Weights of a small multi-label audio tagger: 2.93M parameters.
Rows from block 6, named by matrix and row number. Each number is 200 + 40 x the weight over its row's rms, rounded and kept within 0 to 999. All counts start at 0. After the name is the row's rms in percent of the matrix's.
# convs2: project pointwise conv (model.blocks.6.convs.2.weight, 192x768x1), inputs 128-191
convs2.51,094,189,232,290,171,233,176,238,175,226,216,69,182,202,140,258,165,231,213,211,182,135,181,207,210,138,237,213,187,178,193,195,181,211,172,292,140,208,230,153,216,174,243,237,180,263,181,254,216,130,202,236,160,240,124,175,235,169,182,150,249,250,183,216,151
convs2.52,096,146,202,182,227,276,184,212,175,201,219,261,235,140,182,230,253,152,141,162,203,182,192,185,221,275,201,141,217,294,154,151,234,152,130,197,182,204,163,190,209,182,227,287,232,265,176,195,234,188,212,178,212,211,185,233,197,189,145,240,233,223,230,225,152
convs2.53,102,206,200,251,183,149,191,182,197,137,191,108,212,208,219,204,107,164,158,224,161,144,257,212,164,280,206,248,228,260,197,220,222,164,171,291,179,258,233,212,206,256,193,245,143,214,272,201,153,154,188,260,197,294,174,210,176,193,209,214,138,229,197,267,157
convs2.54,099,171,224,248,159,76,243,170,215,236,153,205,158,209,211,205,169,230,166,182,193,191,243,214,231,191,217,127,176,251,202,217,235,216,173,157,185,201,211,209,222,230,220,223,179,241,212,206,126,162,194,137,260,255,217,254,142,180,207,228,216,153,224,157,228
convs2.55,097,161,132,164,200,191,241,156,236,221,274,173,201,226,194,104,155,184,211,176,203,298,226,25,162,213,203,194,171,163,238,175,176,248,231,203,178,220,265,226,173,251,206,184,95,124,222,193,142,224,241,151,265,206,222,219,164,181,154,191,194,219,194,277,192
convs2.56,104,220,149,167,236,240,196,202,183,149,205,132,210,166,240,300,252,223,230,201,227,212,190,243,171,226,235,222,166,306,160,194,220,170,150,208,189,222,182,186,173,169,223,266,155,209,224,159,242,90,184,167,276,326,137,188,211,220,189,157,149,217,195,242,248
convs2.57,099,147,204,171,199,256,286,207,144,160,185,180,225,168,176,179,225,169,195,243,165,211,205,253,203,222,242,233,177,160,210,270,220,225,106,168,175,174,115,221,247,165,243,226,224,204,226,241,215,266,198,195,112,156,238,179,155,190,171,257,185,239,245,153,166
convs2.58,098,215,172,181,183,182,155,191,169,180,224,155,212,144,233,197,150,189,188,119,176,193,237,266,163,183,207,173,166,275,152,269,203,154,188,222,153,227,315,224,210,222,198,262,227,212,144,200,173,214,184,229,223,244,212,232,253,184,179,205,151,229,153,221,228
convs2.59,099,175,155,294,174,278,122,202,181,223,236,167,193,188,211,252,154,224,199,159,246,221,164,145,192,251,208,195,146,137,172,231,152,194,169,252,215,183,184,256,140,145,206,246,155,204,133,168,188,211,201,135,175,194,214,212,210,199,182,202,214,160,153,172,235
convs2.60,098,203,152,176,240,184,184,233,135,218,195,162,179,171,200,218,197,258,235,174,254,137,186,162,142,186,174,202,252,249,152,201,219,189,185,222,156,263,212,227,229,217,257,235,244,210,117,202,137,228,187,212,179,232,174,227,134,196,161,228,169,141,140,164,211
convs2.61,101,220,174,233,255,229,206,222,223,244,226,203,184,200,202,194,124,229,182,135,239,187,131,216,182,175,234,262,162,225,161,185,158,245,201,219,201,269,266,186,213,255,162,217,264,219,198,225,260,180,188,132,176,200,201,184,236,199,195,140,190,131,185,283,213
convs2.62,102,155,173,257,208,184,170,222,232,149,257,214,206,236,165,239,140,134,178,167,170,196,202,179,172,218,180,193,169,164,243,207,139,150,194,157,223,156,199,182,197,194,233,156,142,153,214,172,160,188,249,219,130,194,200,179,175,218,188,208,170,154,244,127,218
convs2.63,102,201,272,199,180,219,205,229,186,220,181,164,206,122,208,239,201,327,197,193,228,224,228,167,223,139,213,231,251,207,161,143,208,132,225,172,217,140,172,202,176,174,195,197,199,178,143,201,168,122,174,175,69,234,223,183,181,181,267,215,189,227,264,156,165
convs2.64,098,166,200,236,150,212,224,193,177,229,193,243,202,194,229,216,97,208,187,216,213,211,182,272,233,141,168,189,219,67,186,202,230,209,170,254,202,184,184,179,179,195,210,209,229,204,240,186,227,230,229,231,219,198,261,194,212,203,223,228,157,179,159,170,163
convs2.65,105,233,196,175,223,138,169,219,232,203,166,184,217,259,228,159,142,177,224,194,205,111,185,217,160,179,197,212,235,154,140,234,214,222,141,177,196,140,128,248,209,170,224,211,168,229,218,226,129,192,196,215,180,175,204,215,213,187,151,244,176,149,224,151,176
convs2.66,103,210,171,192,158,192,225,202,200,234,150,124,165,216,225,226,262,205,228,180,227,177,180,219,196,241,179,134,243,252,136,207,217,212,214,197,187,218,219,192,207,250,208,242,210,198,186,235,218,237,175,189,154,204,161,159,183,198,173,154,207,158,201,215,221
convs2.67,084,176,168,172,158,158,233,180,195,187,174,168,139,106,245,192,176,196,216,186,189,148,170,240,184,105,187,203,218,214,237,162,148,249,219,121,190,254,209,194,203,120,187,155,201,186,273,220,176,236,202,196,222,210,107,190,182,243,175,150,89,164,169,235,250
convs2.68,096,136,221,212,236,27,229,185,135,145,180,230,184,200,141,215,193,198,242,138,214,242,178,262,230,185,141,147,138,219,205,153,265,178,116,159,179,191,169,171,168,215,253,150,211,197,158,228,142,194,178,186,206,150,197,199,180,205,239,232,127,167,242,205,220
convs2.69,105,218,250,247,160,270,176,220,167,229,213,201,198,167,192,177,131,204,174,248,148,279,182,163,234,205,212,159,210,236,226,214,197,220,186,180,188,171,225,238,212,222,196,286,180,222,233,203,168,228,229,201,273,232,234,186,202,214,193,231,249,180,267,177,136
convs2.70,093,211,255,288,151,210,218,211,217,153,212,214,169,143,174,192,189,177,216,185,163,239,147,141,96,215,215,163,172,210,187,240,157,153,180,191,220,170,232,238,191,195,152,187,188,211,188,183,224,266,199,205,157,165,159,109,134,233,209,213,119,157,199,247,287
convs2.71,101,208,291,170,191,196,174,198,228,135,143,255,231,259,305,268,262,172,194,195,190,199,242,105,144,172,167,202,256,281,194,233,265,219,114,206,262,218,199,166,216,148,218,301,193,237,196,150,193,229,190,225,183,224,236,208,153,186,228,236,181,234,205,225,255
convs2.72,100,222,125,271,204,196,272,171,198,219,178,225,188,213,193,215,267,266,173,229,200,144,240,229,220,251,253,220,186,231,261,158,166,248,215,240,198,212,260,228,230,223,184,304,176,220,171,183,171,243,199,204,210,171,162,186,170,188,220,207,187,190,202,198,265
convs2.73,106,242,160,243,186,231,182,201,202,279,157,235,206,151,175,168,237,187,211,199,238,287,194,332,220,241,211,167,209,304,137,250,202,206,173,240,234,226,167,184,213,130,162,132,193,187,205,226,200,169,210,245,198,211,190,216,230,218,174,206,226,221,251,175,203
convs2.74,097,202,119,180,206,231,189,180,171,257,147,150,197,200,199,210,135,221,136,264,183,132,184,240,197,144,233,218,261,254,38,209,227,235,226,132,206,185,197,264,225,166,234,294,222,164,141,191,228,126,170,201,258,143,198,154,201,209,206,242,146,181,229,223,161
convs2.75,105,221,255,163,173,168,275,231,206,270,221,166,211,282,217,197,209,197,215,214,158,239,189,233,289,199,176,134,237,124,180,193,260,232,222,241,227,188,235,181,159,212,229,253,199,281,201,198,220,171,213,192,109,241,251,192,137,231,191,197,220,175,172,158,210
convs2.76,099,312,163,237,177,144,254,227,230,162,211,201,256,253,159,121,263,187,198,200,226,192,207,225,111,183,234,185,232,150,264,210,250,132,168,189,199,152,192,216,216,177,250,191,199,199,213,206,210,233,247,217,155,199,167,233,279,199,170,184,190,196,149,242,144
convs2.77,102,170,208,110,180,217,230,191,220,205,229,199,216,217,235,273,230,142,165,175,234,117,217,199,191,147,210,167,199,200,144,215,153,219,196,285,210,158,220,203,216,232,174,178,201,196,178,200,168,177,216,257,110,185,201,220,216,205,217,176,139,181,120,199,189
convs2.78,092,182,227,231,215,177,233,196,205,253,149,140,222,143,161,179,136,220,198,193,234,277,217,91,194,213,257,175,229,173,242,221,146,167,211,222,180,196,151,249,173,138,218,134,218,219,170,187,241,203,152,121,150,184,240,195,269,213,233,160,203,226,220,158,235
convs2.79,094,230,202,175,184,169,213,188,182,200,227,218,212,180,223,228,281,90,148,215,233,207,189,222,137,228,243,163,180,259,203,93,161,204,228,282,177,156,216,161,222,150,90,189,119,202,253,213,137,241,219,219,193,304,189,171,191,244,239,221,181,213,162,165,184
convs2.80,102,156,234,164,168,181,223,218,227,253,206,202,239,167,197,234,216,210,192,215,227,150,228,265,224,174,203,231,130,140,190,174,195,223,226,212,203,171,243,196,218,138,216,154,246,180,130,178,209,151,246,143,170,237,240,188,200,200,160,203,168,159,216,241,144
convs2.81,103,148,173,206,222,229,178,202,225,219,220,173,144,181,221,220,223,210,183,219,147,173,255,164,204,254,214,201,189,164,196,241,150,146,153,288,191,214,237,192,223,123,201,309,196,226,143,185,242,231,180,145,212,234,237,230,196,229,250,206,224,213,280,215,248
convs2.82,102,224,171,300,279,189,226,214,273,262,158,175,189,157,204,243,210,264,145,154,215,140,185,200,140,179,192,271,216,295,195,251,229,251,175,115,156,181,230,203,226,285,165,128,204,171,153,227,256,243,174,182,148,218,104,170,204,211,203,261,221,192,247,136,113
convs2.83,099,228,168,164,202,121,198,203,214,252,201,145,199,290,206,185,200,230,178,244,178,203,192,223,195,207,236,264,187,101,168,170,140,213,210,196,189,79,221,244,197,155,106,164,161,196,249,183,134,268,252,253,208,156,240,203,212,213,159,219,212,218,258,133,186
convs2.84,095,167,185,134,208,161,260,211,218,228,143,216,212,192,219,194,199,233,210,174,198,187,131,103,117,271,233,155,134,212,141,157,181,214,167,149,182,154,230,217,158,150,215,265,245,151,226,147,165,145,178,220,238,183,194,217,237,201,162,246,212,206,186,236,250
convs2.85,097,180,156,230,203,233,170,191,247,158,233,227,199,167,191,206,224,235,187,175,252,107,220,111,199,251,201,233,181,99,183,184,275,192,160,136,141,209,145,179,172,286,221,270,189,208,201,234,217,158,172,270,186,139,149,205,173,216,167,212,246,221,150,154,96
convs2.86,101,200,178,164,209,154,194,187,178,206,144,288,185,144,222,179,280,225,163,183,193,243,244,207,135,175,170,274,231,197,172,171,171,238,197,239,206,121,235,248,212,212,192,142,229,246,146,224,136,235,122,221,198,240,197,161,179,164,211,256,200,290,247,205,172
convs2.87,095,176,191,183,232,216,216,182,183,155,241,217,222,141,190,166,139,176,163,189,243,140,262,150,203,236,148,270,179,150,191,248,248,206,218,214,151,248,204,222,197,237,182,235,147,142,246,236,163,284,177,181,258,183,230,250,190,217,238,303,226,200,264,278,173
convs2.88,099,169,102,223,192,288,215,205,191,165,227,214,189,256,181,176,182,245,162,159,240,199,203,191,178,190,170,227,166,173,299,182,173,196,190,223,188,178,137,189,172,268,181,184,168,191,161,160,262,226,210,208,111,263,111,197,264,229,204,155,230,203,195,149,220
convs2.89,097,242,193,201,228,246,213,246,126,140,196,201,185,137,228,104,225,206,139,194,255,168,254,157,193,145,231,227,190,216,264,153,209,241,212,230,182,155,164,162,210,171,161,238,225,185,173,245,154,120,187,281,155,215,152,162,214,173,195,142,194,139,95,211,186
convs2.90,096,226,104,252,198,206,172,242,211,224,175,264,205,209,246,220,142,178,212,208,196,145,176,190,258,195,218,246,217,85,168,242,178,250,311,182,249,203,207,181,172,159,243,201,245,212,190,138,250,227,201,275,241,158,121,202,174,202,204,308,186,267,109,186,202
convs2.91,100,216,258,177,221,163,157,181,241,206,188,176,214,206,186,190,272,206,248,182,148,199,225,207,184,209,181,261,168,132,215,245,216,269,139,253,264,155,128,179,156,204,198,225,139,169,163,214,152,208,175,238,257,213,198,171,198,216,249,131,167,239,129,193,265
convs2.92,099,119,226,132,204,269,176,199,183,152,214,243,187,154,172,158,246,98,153,219,157,201,197,245,162,139,210,179,185,133,229,247,218,255,147,171,162,254,141,248,261,236,220,264,181,205,168,149,205,173,170,183,212,224,196,207,271,214,208,152,208,180,176,209,201
convs2.93,102,240,195,227,177,125,209,266,200,174,214,176,245,241,161,291,226,175,247,228,253,216,168,224,193,151,165,163,176,208,229,213,177,237,192,214,170,191,184,157,151,140,147,148,200,151,157,205,152,191,168,210,203,235,181,168,201,170,238,221,258,175,202,183,191
convs2.94,101,221,144,204,247,249,186,198,200,189,211,210,209,215,188,253,210,230,112,194,216,201,243,158,214,245,205,253,193,133,205,311,162,215,190,284,255,195,136,184,246,144,231,181,215,122,159,210,181,302,209,157,197,195,190,198,253,221,279,160,214,213,195,198,129
convs2.95,105,186,203,170,178,179,186,216,189,221,199,195,199,103,285,158,151,192,204,139,146,274,247,194,157,241,187,223,189,165,146,192,229,193,196,242,231,185,217,221,158,208,220,221,226,166,178,129,168,236,246,224,121,261,216,213,252,180,240,186,206,140,166,195,159
convs2.96,097,196,219,216,209,166,162,179,183,206,246,218,189,176,179,207,202,179,209,154,226,110,188,237,259,186,200,167,149,268,244,246,202,187,243,201,185,223,204,226,111,252,209,104,172,262,232,188,208,180,169,189,113,208,154,170,198,218,206,307,145,211,211,144,202
convs2.97,100,177,124,119,221,167,168,139,199,135,200,197,217,219,218,233,134,128,237,176,196,203,229,249,290,183,121,194,158,215,104,166,260,266,166,263,239,185,258,229,237,201,229,187,168,213,119,203,217,169,113,194,206,179,249,159,176,301,204,206,158,194,158,134,185
convs2.98,098,201,188,193,196,258,207,191,199,160,172,267,230,220,210,190,140,173,300,221,163,243,232,119,163,185,174,270,172,203,212,189,231,184,195,222,239,177,162,129,183,132,158,154,159,152,222,192,179,209,257,156,250,179,186,130,215,160,159,245,202,197,178,151,203
convs2.99,098,179,200,204,220,155,184,142,140,260,204,187,190,265,201,169,212,182,191,189,225,156,236,218,289,123,230,159,212,150,137,148,217,232,231,193,204,161,165,243,164,161,119,146,168,185,228,203,162,173,190,218,205,175,192,140,201,252,260,211,165,247,169,210,226
convs2.100,103,181,166,170,190,117,164,201,220,145,209,241,193,174,242,204,134,157,177,186,137,255,241,101,167,237,208,284,208,140,264,169,115,189,288,227,210,168,242,197,205,150,173,222,248,200,178,180,191,226,180,138,199,183,225,192,268,196,183,165,182,176,226,134,211
convs2.101,100,217,275,249,233,198,254,158,208,181,219,167,190,197,166,191,278,225,154,186,263,277,217,270,160,119,195,214,186,224,206,167,202,123,237,255,191,273,235,121,187,177,211,255,184,203,229,260,170,220,235,182,149,231,217,206,176,180,143,216,180,253,199,206,175
convs2.102,104,198,156,236,144,172,202,200,175,136,238,204,217,200,185,113,148,188,173,218,210,267,187,262,229,143,202,258,220,96,202,297,217,127,255,172,174,187,174,225,156,187,118,266,234,207,245,195,226,208,264,206,212,233,244,205,168,239,199,240,146,195,220,152,100
convs2.103,105,250,223,324,181,234,166,244,230,210,234,271,216,202,185,138,168,159,218,156,252,320,194,157,267,258,163,217,174,192,137,243,198,188,198,229,187,262,224,164,229,164,269,134,226,233,226,164,220,158,206,147,152,224,251,210,162,211,187,185,250,203,186,184,190
convs2.104,100,225,190,185,170,178,215,170,141,234,79,159,190,236,301,189,171,161,178,135,139,204,193,216,216,169,194,202,204,203,248,188,170,267,252,293,217,149,133,222,260,239,181,231,248,195,193,197,185,260,231,162,197,238,207,262,234,241,180,142,245,132,168,215,200
convs2.105,101,176,200,149,184,218,223,214,173,254,187,224,175,154,264,154,179,261,226,209,267,174,249,178,146,212,172,235,237,183,220,179,259,182,151,227,235,169,221,161,221,212,116,261,190,237,159,214,204,185,262,226,196,149,144,226,196,239,176,216,206,191,249,180,190
convs2.106,100,232,220,249,201,138,218,217,161,230,113,233,177,187,187,248,172,225,184,220,256,160,151,265,178,209,238,246,167,163,196,303,238,230,206,172,239,193,250,144,188,116,231,314,197,218,230,221,170,219,257,193,206,200,201,189,201,152,174,213,194,196,169,274,182
convs2.107,098,263,197,48,209,204,167,221,128,239,142,128,202,233,215,154,242,219,183,205,171,182,175,159,212,183,204,214,173,267,172,264,212,249,216,164,192,226,180,187,171,221,210,208,162,204,142,186,235,212,170,158,173,247,200,224,132,153,208,207,198,202,157,126,182
convs2.108,101,144,119,203,181,228,167,212,219,278,235,227,213,211,147,169,129,222,163,159,224,252,191,190,153,92,180,168,269,115,230,192,229,213,212,158,178,182,208,195,231,98,234,112,191,220,209,233,177,193,202,196,277,112,256,229,163,259,245,222,237,217,213,214,187
convs2.109,098,209,182,252,206,307,200,190,215,220,201,259,144,238,160,219,229,200,315,197,225,150,159,232,168,261,232,207,206,185,223,220,116,184,219,200,223,156,172,189,215,192,56,107,153,208,272,229,201,154,186,137,118,208,216,205,269,253,219,182,248,269,238,126,254
convs2.110,100,210,214,142,209,157,198,197,229,185,226,191,200,246,265,196,158,206,176,185,229,275,151,197,153,216,213,152,207,321,201,146,202,201,213,175,193,154,251,240,174,256,232,138,165,214,210,205,208,191,207,207,270,124,242,236,141,210,213,233,202,201,178,212,248
convs2.111,105,142,112,228,306,261,165,189,204,204,109,223,164,149,224,291,205,234,178,147,177,186,107,206,212,153,201,200,232,231,186,180,176,200,159,209,172,192,149,219,237,249,205,155,238,211,199,244,190,114,176,214,253,244,191,190,272,232,183,208,220,232,175,160,180
convs2.112,099,165,285,169,189,208,174,190,131,208,257,281,187,134,207,131,122,230,298,222,277,252,234,134,143,249,208,159,186,247,183,83,216,175,185,112,262,168,185,223,156,212,195,157,179,207,212,166,179,196,218,207,193,171,237,243,222,170,189,159,263,183,158,160,202
convs2.113,100,122,308,166,211,252,171,234,203,174,240,180,186,163,185,182,222,207,172,227,213,193,264,169,240,219,230,120,191,216,191,224,234,144,244,128,188,179,225,188,221,192,83,201,216,187,209,160,262,215,238,157,188,169,202,213,195,241,207,236,242,220,207,264,163
convs2.114,098,189,212,223,185,137,171,224,240,202,211,207,191,186,193,182,125,193,265,168,103,221,256,243,266,196,161,205,204,245,205,207,230,150,66,192,179,222,192,196,221,99,256,221,201,191,197,206,207,157,200,231,221,205,192,263,233,203,193,256,78,177,129,225,193
convs2.115,100,201,197,137,198,287,175,175,199,232,229,166,218,285,266,353,167,221,195,226,163,248,197,184,179,193,205,190,193,215,195,260,158,263,200,199,239,134,256,231,233,216,192,168,233,198,211,169,262,215,260,221,158,195,231,212,236,189,189,190,171,136,216,194,239
convs2.116,101,223,137,206,168,213,226,189,181,249,211,211,161,187,226,237,262,248,160,149,281,197,194,166,90,264,205,169,180,134,185,250,193,238,207,223,217,179,183,195,238,194,109,175,291,206,220,165,211,244,254,190,132,147,264,234,254,213,195,271,297,151,241,152,230
convs2.117,098,194,222,177,198,193,174,186,174,151,262,180,191,141,180,208,264,125,224,247,275,225,254,223,201,184,227,190,199,178,211,170,223,147,237,232,176,240,230,221,211,240,185,221,137,262,227,178,206,127,216,211,198,324,245,190,244,191,172,149,175,144,153,146,152
convs2.118,096,251,236,176,191,152,244,221,165,181,186,253,184,244,210,138,248,208,236,228,249,225,254,198,168,243,220,166,181,232,199,183,227,212,204,186,241,212,186,153,176,231,183,272,166,214,243,155,157,187,227,239,300,184,192,172,216,117,197,265,220,206,250,283,252
convs2.119,098,227,148,268,186,247,222,237,158,127,221,238,231,273,181,212,173,190,281,182,226,196,185,130,191,260,193,208,202,164,111,282,181,198,235,159,192,183,205,165,177,194,92,162,119,194,217,210,205,177,219,137,220,199,235,175,179,245,228,232,161,244,174,187,252
convs2.120,101,277,144,186,200,123,217,185,148,204,211,197,185,276,208,127,138,201,137,173,239,201,179,226,168,224,223,196,182,199,182,258,182,203,224,195,239,190,186,145,232,283,157,167,224,201,216,233,195,216,173,231,143,223,249,220,235,187,191,220,256,238,177,214,119
convs2.121,101,183,240,112,239,209,147,222,241,235,227,175,232,100,248,157,161,224,145,169,210,234,193,260,180,273,216,179,213,107,229,232,182,252,214,193,209,180,201,202,199,178,247,233,162,227,224,175,186,232,158,199,179,145,187,250,186,234,180,125,198,132,121,171,108
convs2.122,096,165,214,174,222,102,193,217,267,180,188,134,185,141,247,164,239,201,201,162,113,177,200,189,149,226,258,194,245,207,146,112,180,224,215,272,250,152,177,143,184,191,186,199,246,175,209,208,242,229,246,236,236,189,223,178,216,205,214,214,178,201,80,125,181
convs2.123,094,201,249,182,197,156,157,192,193,221,186,214,170,247,218,279,227,255,237,225,188,124,195,257,163,167,213,189,195,180,290,181,240,211,161,193,247,184,232,209,149,179,194,189,173,184,229,243,165,129,191,209,186,136,164,210,188,230,168,177,143,101,170,140,156
convs2.124,098,177,228,185,199,246,173,183,215,202,203,270,216,258,176,188,195,166,200,248,163,201,161,216,161,106,196,180,216,135,209,203,173,248,228,62,222,201,293,231,208,214,228,211,187,220,174,182,186,184,207,251,209,97,137,232,236,191,217,245,138,194,219,252,250
convs2.125,099,211,273,170,219,164,251,194,160,204,212,207,184,144,214,256,135,268,142,208,131,209,226,209,198,207,206,146,204,199,169,189,155,187,142,120,189,251,171,160,156,256,180,200,226,269,167,252,242,216,223,200,97,89,118,172,202,185,206,166,161,190,162,132,129
convs2.126,103,186,211,187,227,277,203,232,196,224,215,239,189,180,148,271,206,216,132,223,153,224,165,178,92,149,153,208,228,235,214,166,201,146,166,164,175,141,180,179,171,94,199,158,245,157,134,179,255,187,195,204,189,195,263,202,224,225,236,189,124,177,137,167,158
convs2.127,106,187,193,141,216,135,178,243,273,170,212,267,208,235,205,251,111,201,132,201,222,201,168,139,155,220,229,192,206,169,210,182,225,186,151,260,191,224,172,201,135,198,219,273,161,131,235,205,160,154,172,244,242,203,195,147,200,139,232,235,199,157,205,325,159
convs2.128,102,183,92,249,216,228,117,168,122,135,183,180,118,157,254,212,221,190,202,166,218,120,222,162,158,202,191,236,173,173,149,175,183,199,176,194,211,116,231,218,194,195,97,167,151,210,181,205,218,218,196,272,192,243,171,181,224,158,163,260,133,257,287,187,179
convs2.129,102,204,210,279,183,124,215,226,201,210,181,138,225,123,196,191,250,224,242,149,228,191,240,179,216,208,187,154,274,192,221,163,214,253,234,163,191,156,138,215,198,165,202,164,197,145,199,182,164,172,231,128,267,171,231,181,239,244,190,263,202,151,245,169,205
convs2.130,099,246,171,139,187,222,215,203,152,232,235,221,177,220,179,167,213,237,256,237,193,210,125,227,140,264,185,187,251,181,264,200,220,202,259,238,245,148,223,217,204,231,118,218,136,183,206,214,196,169,158,185,235,246,225,235,227,239,213,139,212,131,255,176,159
convs2.131,105,210,209,201,163,236,186,239,148,214,213,267,168,173,199,206,203,260,166,217,246,204,204,153,200,230,214,185,226,299,179,217,194,229,163,165,197,310,226,185,237,205,239,170,189,191,176,165,235,221,194,139,310,144,225,212,170,197,236,204,242,249,134,243,172
convs2.132,101,215,217,186,219,94,234,218,218,167,256,212,222,177,239,242,159,167,271,186,119,209,265,191,227,186,201,241,187,225,236,225,263,209,199,163,165,152,240,217,163,214,173,255,126,130,228,204,139,183,187,203,229,237,223,155,177,192,202,215,206,194,206,245,276
convs2.133,104,197,211,205,223,143,165,214,206,222,189,226,175,177,216,198,113,185,181,259,169,165,168,132,216,198,217,187,198,213,258,145,206,226,233,169,246,189,184,211,175,196,215,215,231,212,243,175,85,268,216,248,172,181,167,221,181,181,228,265,236,217,226,206,217
convs2.134,096,216,169,230,201,182,164,189,152,200,268,210,148,202,202,230,283,237,202,146,290,248,235,306,219,125,225,178,189,119,161,142,137,246,175,319,217,215,231,210,175,194,167,135,150,215,179,226,264,225,184,222,173,271,185,166,224,201,215,209,240,267,121,195,175
convs2.135,099,179,164,270,222,193,183,187,163,202,179,144,231,294,167,223,214,209,123,187,229,171,217,158,203,264,204,227,218,192,226,187,201,203,191,292,128,197,158,153,192,234,138,142,211,175,146,256,220,187,195,136,155,219,233,252,162,250,206,177,178,233,209,227,206
convs2.136,102,246,174,208,252,187,178,162,188,186,150,231,230,166,180,249,246,230,194,207,185,218,197,155,249,224,198,218,222,249,187,253,196,164,233,164,232,213,253,240,209,194,160,227,218,187,176,225,110,127,170,238,195,243,255,161,234,191,157,257,209,203,140,234,128
convs2.137,100,181,236,202,233,175,227,182,239,242,237,235,160,159,202,109,192,196,246,161,165,173,147,73,174,201,198,226,212,224,131,188,105,193,200,123,230,164,150,193,180,109,192,233,98,178,175,179,223,189,192,171,208,32,159,168,201,239,182,101,197,264,169,200,215
convs2.138,098,213,214,130,182,194,204,172,185,187,195,239,210,225,209,113,274,189,204,215,199,246,206,200,148,167,217,226,225,279,244,142,183,226,189,192,196,214,143,143,217,176,166,164,219,233,159,160,176,246,214,140,215,269,211,189,201,224,204,233,193,228,256,220,231
convs2.139,097,143,212,226,228,137,143,149,227,213,177,181,176,189,166,211,133,154,137,179,165,225,193,155,198,184,178,162,194,176,218,284,236,186,248,162,140,191,211,190,232,155,234,126,249,213,235,196,152,179,211,206,246,120,181,231,224,179,182,233,203,205,229,236,198
convs2.140,103,137,221,153,214,218,198,183,175,155,204,165,186,252,228,199,164,186,207,220,106,237,255,182,208,240,212,247,191,218,171,174,188,142,222,252,163,232,253,229,185,233,195,178,220,188,177,151,253,261,213,244,242,232,164,203,237,175,270,223,172,199,240,211,254
convs2.141,097,241,190,206,162,191,216,190,268,184,176,158,136,124,177,140,153,242,258,195,270,296,157,172,116,256,210,197,183,281,188,294,201,186,186,175,232,178,189,198,229,91,133,156,185,216,275,182,189,194,177,201,179,108,219,179,223,217,240,154,189,276,189,205,182
convs2.142,099,169,174,198,199,183,222,198,200,211,220,230,199,162,207,198,216,188,235,120,252,180,147,223,144,277,205,181,180,212,249,235,253,188,189,210,228,271,155,236,191,141,217,176,174,192,225,149,210,238,179,147,235,233,242,215,207,224,197,266,233,108,250,272,223
convs2.143,097,191,166,121,207,233,202,165,208,247,186,191,230,181,250,132,246,95,137,209,182,213,173,171,168,187,194,199,192,200,228,210,207,193,201,124,203,158,261,225,184,164,210,201,218,184,178,225,181,214,181,234,194,153,150,195,246,201,244,301,222,266,274,227,180
convs2.144,101,181,169,238,164,290,180,193,198,263,195,151,251,160,201,311,268,224,209,202,221,238,196,160,188,155,234,189,241,217,244,108,187,226,209,207,191,187,148,244,222,252,234,71,259,135,193,177,127,178,255,194,221,207,137,201,191,223,222,207,205,171,143,188,162
convs2.145,104,226,233,121,190,285,179,144,209,170,192,250,185,164,200,209,208,200,200,196,183,220,137,193,180,183,195,214,188,261,247,124,185,186,179,130,210,217,202,189,229,186,214,207,215,217,241,241,239,150,172,231,269,178,223,164,202,202,205,174,205,255,172,225,207
convs2.146,102,243,222,248,167,228,201,178,204,255,204,205,236,273,241,182,170,262,127,184,256,250,151,194,172,156,165,178,237,173,209,202,215,195,294,188,222,162,227,175,221,137,220,169,191,182,182,174,231,191,209,210,154,129,213,225,252,195,210,153,267,189,218,171,195
convs2.147,095,213,205,201,101,247,189,191,209,193,188,169,196,181,225,271,241,242,209,223,254,191,221,207,174,221,239,140,173,152,159,184,232,128,157,178,178,180,210,172,216,171,216,301,236,233,121,196,246,142,231,143,105,148,186,193,172,187,183,196,175,238,173,250,170
convs2.148,100,114,221,249,188,287,186,171,228,187,254,193,172,196,205,239,266,131,185,155,210,191,243,81,165,241,139,220,207,153,202,184,224,206,145,179,170,172,175,199,135,221,230,146,237,206,223,160,291,192,186,141,171,267,189,136,195,222,211,172,169,197,193,181,126
convs2.149,103,215,174,270,208,291,187,178,220,165,190,186,229,238,178,208,173,180,163,189,142,173,239,243,101,214,206,195,198,249,157,162,200,206,192,231,191,118,171,185,192,258,191,281,214,165,170,219,301,205,218,220,120,86,244,204,282,155,217,181,248,130,126,140,165
convs2.150,100,229,199,132,222,180,202,178,211,214,226,237,157,158,202,178,246,177,192,166,190,243,234,154,193,262,206,198,157,152,196,190,228,203,175,187,215,191,218,198,178,184,206,183,220,174,217,239,234,214,227,142,239,244,214,191,184,192,236,155,160,164,241,229,242
convs2.151,102,240,155,138,216,181,239,133,251,169,205,189,222,243,250,199,175,200,224,174,235,260,189,263,205,241,206,208,259,153,219,265,285,195,235,158,150,170,142,222,204,148,96,199,199,181,202,198,180,155,173,216,171,111,245,212,257,222,263,163,236,206,229,211,177
convs2.152,101,247,277,128,175,374,224,175,231,257,130,211,156,144,259,234,205,170,204,235,197,140,211,251,263,221,191,206,193,183,207,206,179,221,244,255,200,152,192,238,223,184,165,159,190,189,204,110,249,201,224,166,201,178,225,182,248,142,190,230,223,222,267,255,180
convs2.153,104,210,126,162,196,222,169,220,188,225,223,237,192,219,236,104,168,175,208,178,225,180,164,223,177,196,207,211,179,199,124,144,234,242,226,117,157,211,229,220,201,201,173,148,214,224,216,194,218,257,202,188,267,87,203,203,230,132,195,224,228,160,163,147,229
convs2.154,099,236,230,206,201,175,188,206,191,150,210,176,150,221,165,216,175,207,232,137,266,224,242,223,224,189,214,133,229,116,138,136,180,216,159,201,216,181,211,229,213,302,215,195,261,200,248,258,145,228,221,215,177,168,209,251,130,219,225,228,294,222,161,163,223
convs2.155,100,222,197,185,133,169,235,197,194,155,226,217,188,221,227,184,194,223,223,193,213,157,257,240,107,106,184,199,170,208,163,180,270,170,274,282,130,172,218,211,174,133,171,306,199,193,238,189,194,277,234,129,270,316,195,218,149,219,236,194,132,183,179,221,177
convs2.156,098,202,152,147,229,287,219,166,239,184,150,233,203,220,189,116,216,178,187,240,200,137,152,244,158,240,211,165,206,111,208,216,231,156,218,224,264,213,113,183,209,186,225,242,197,221,195,121,229,257,203,200,171,215,224,198,171,211,225,188,166,173,124,204,210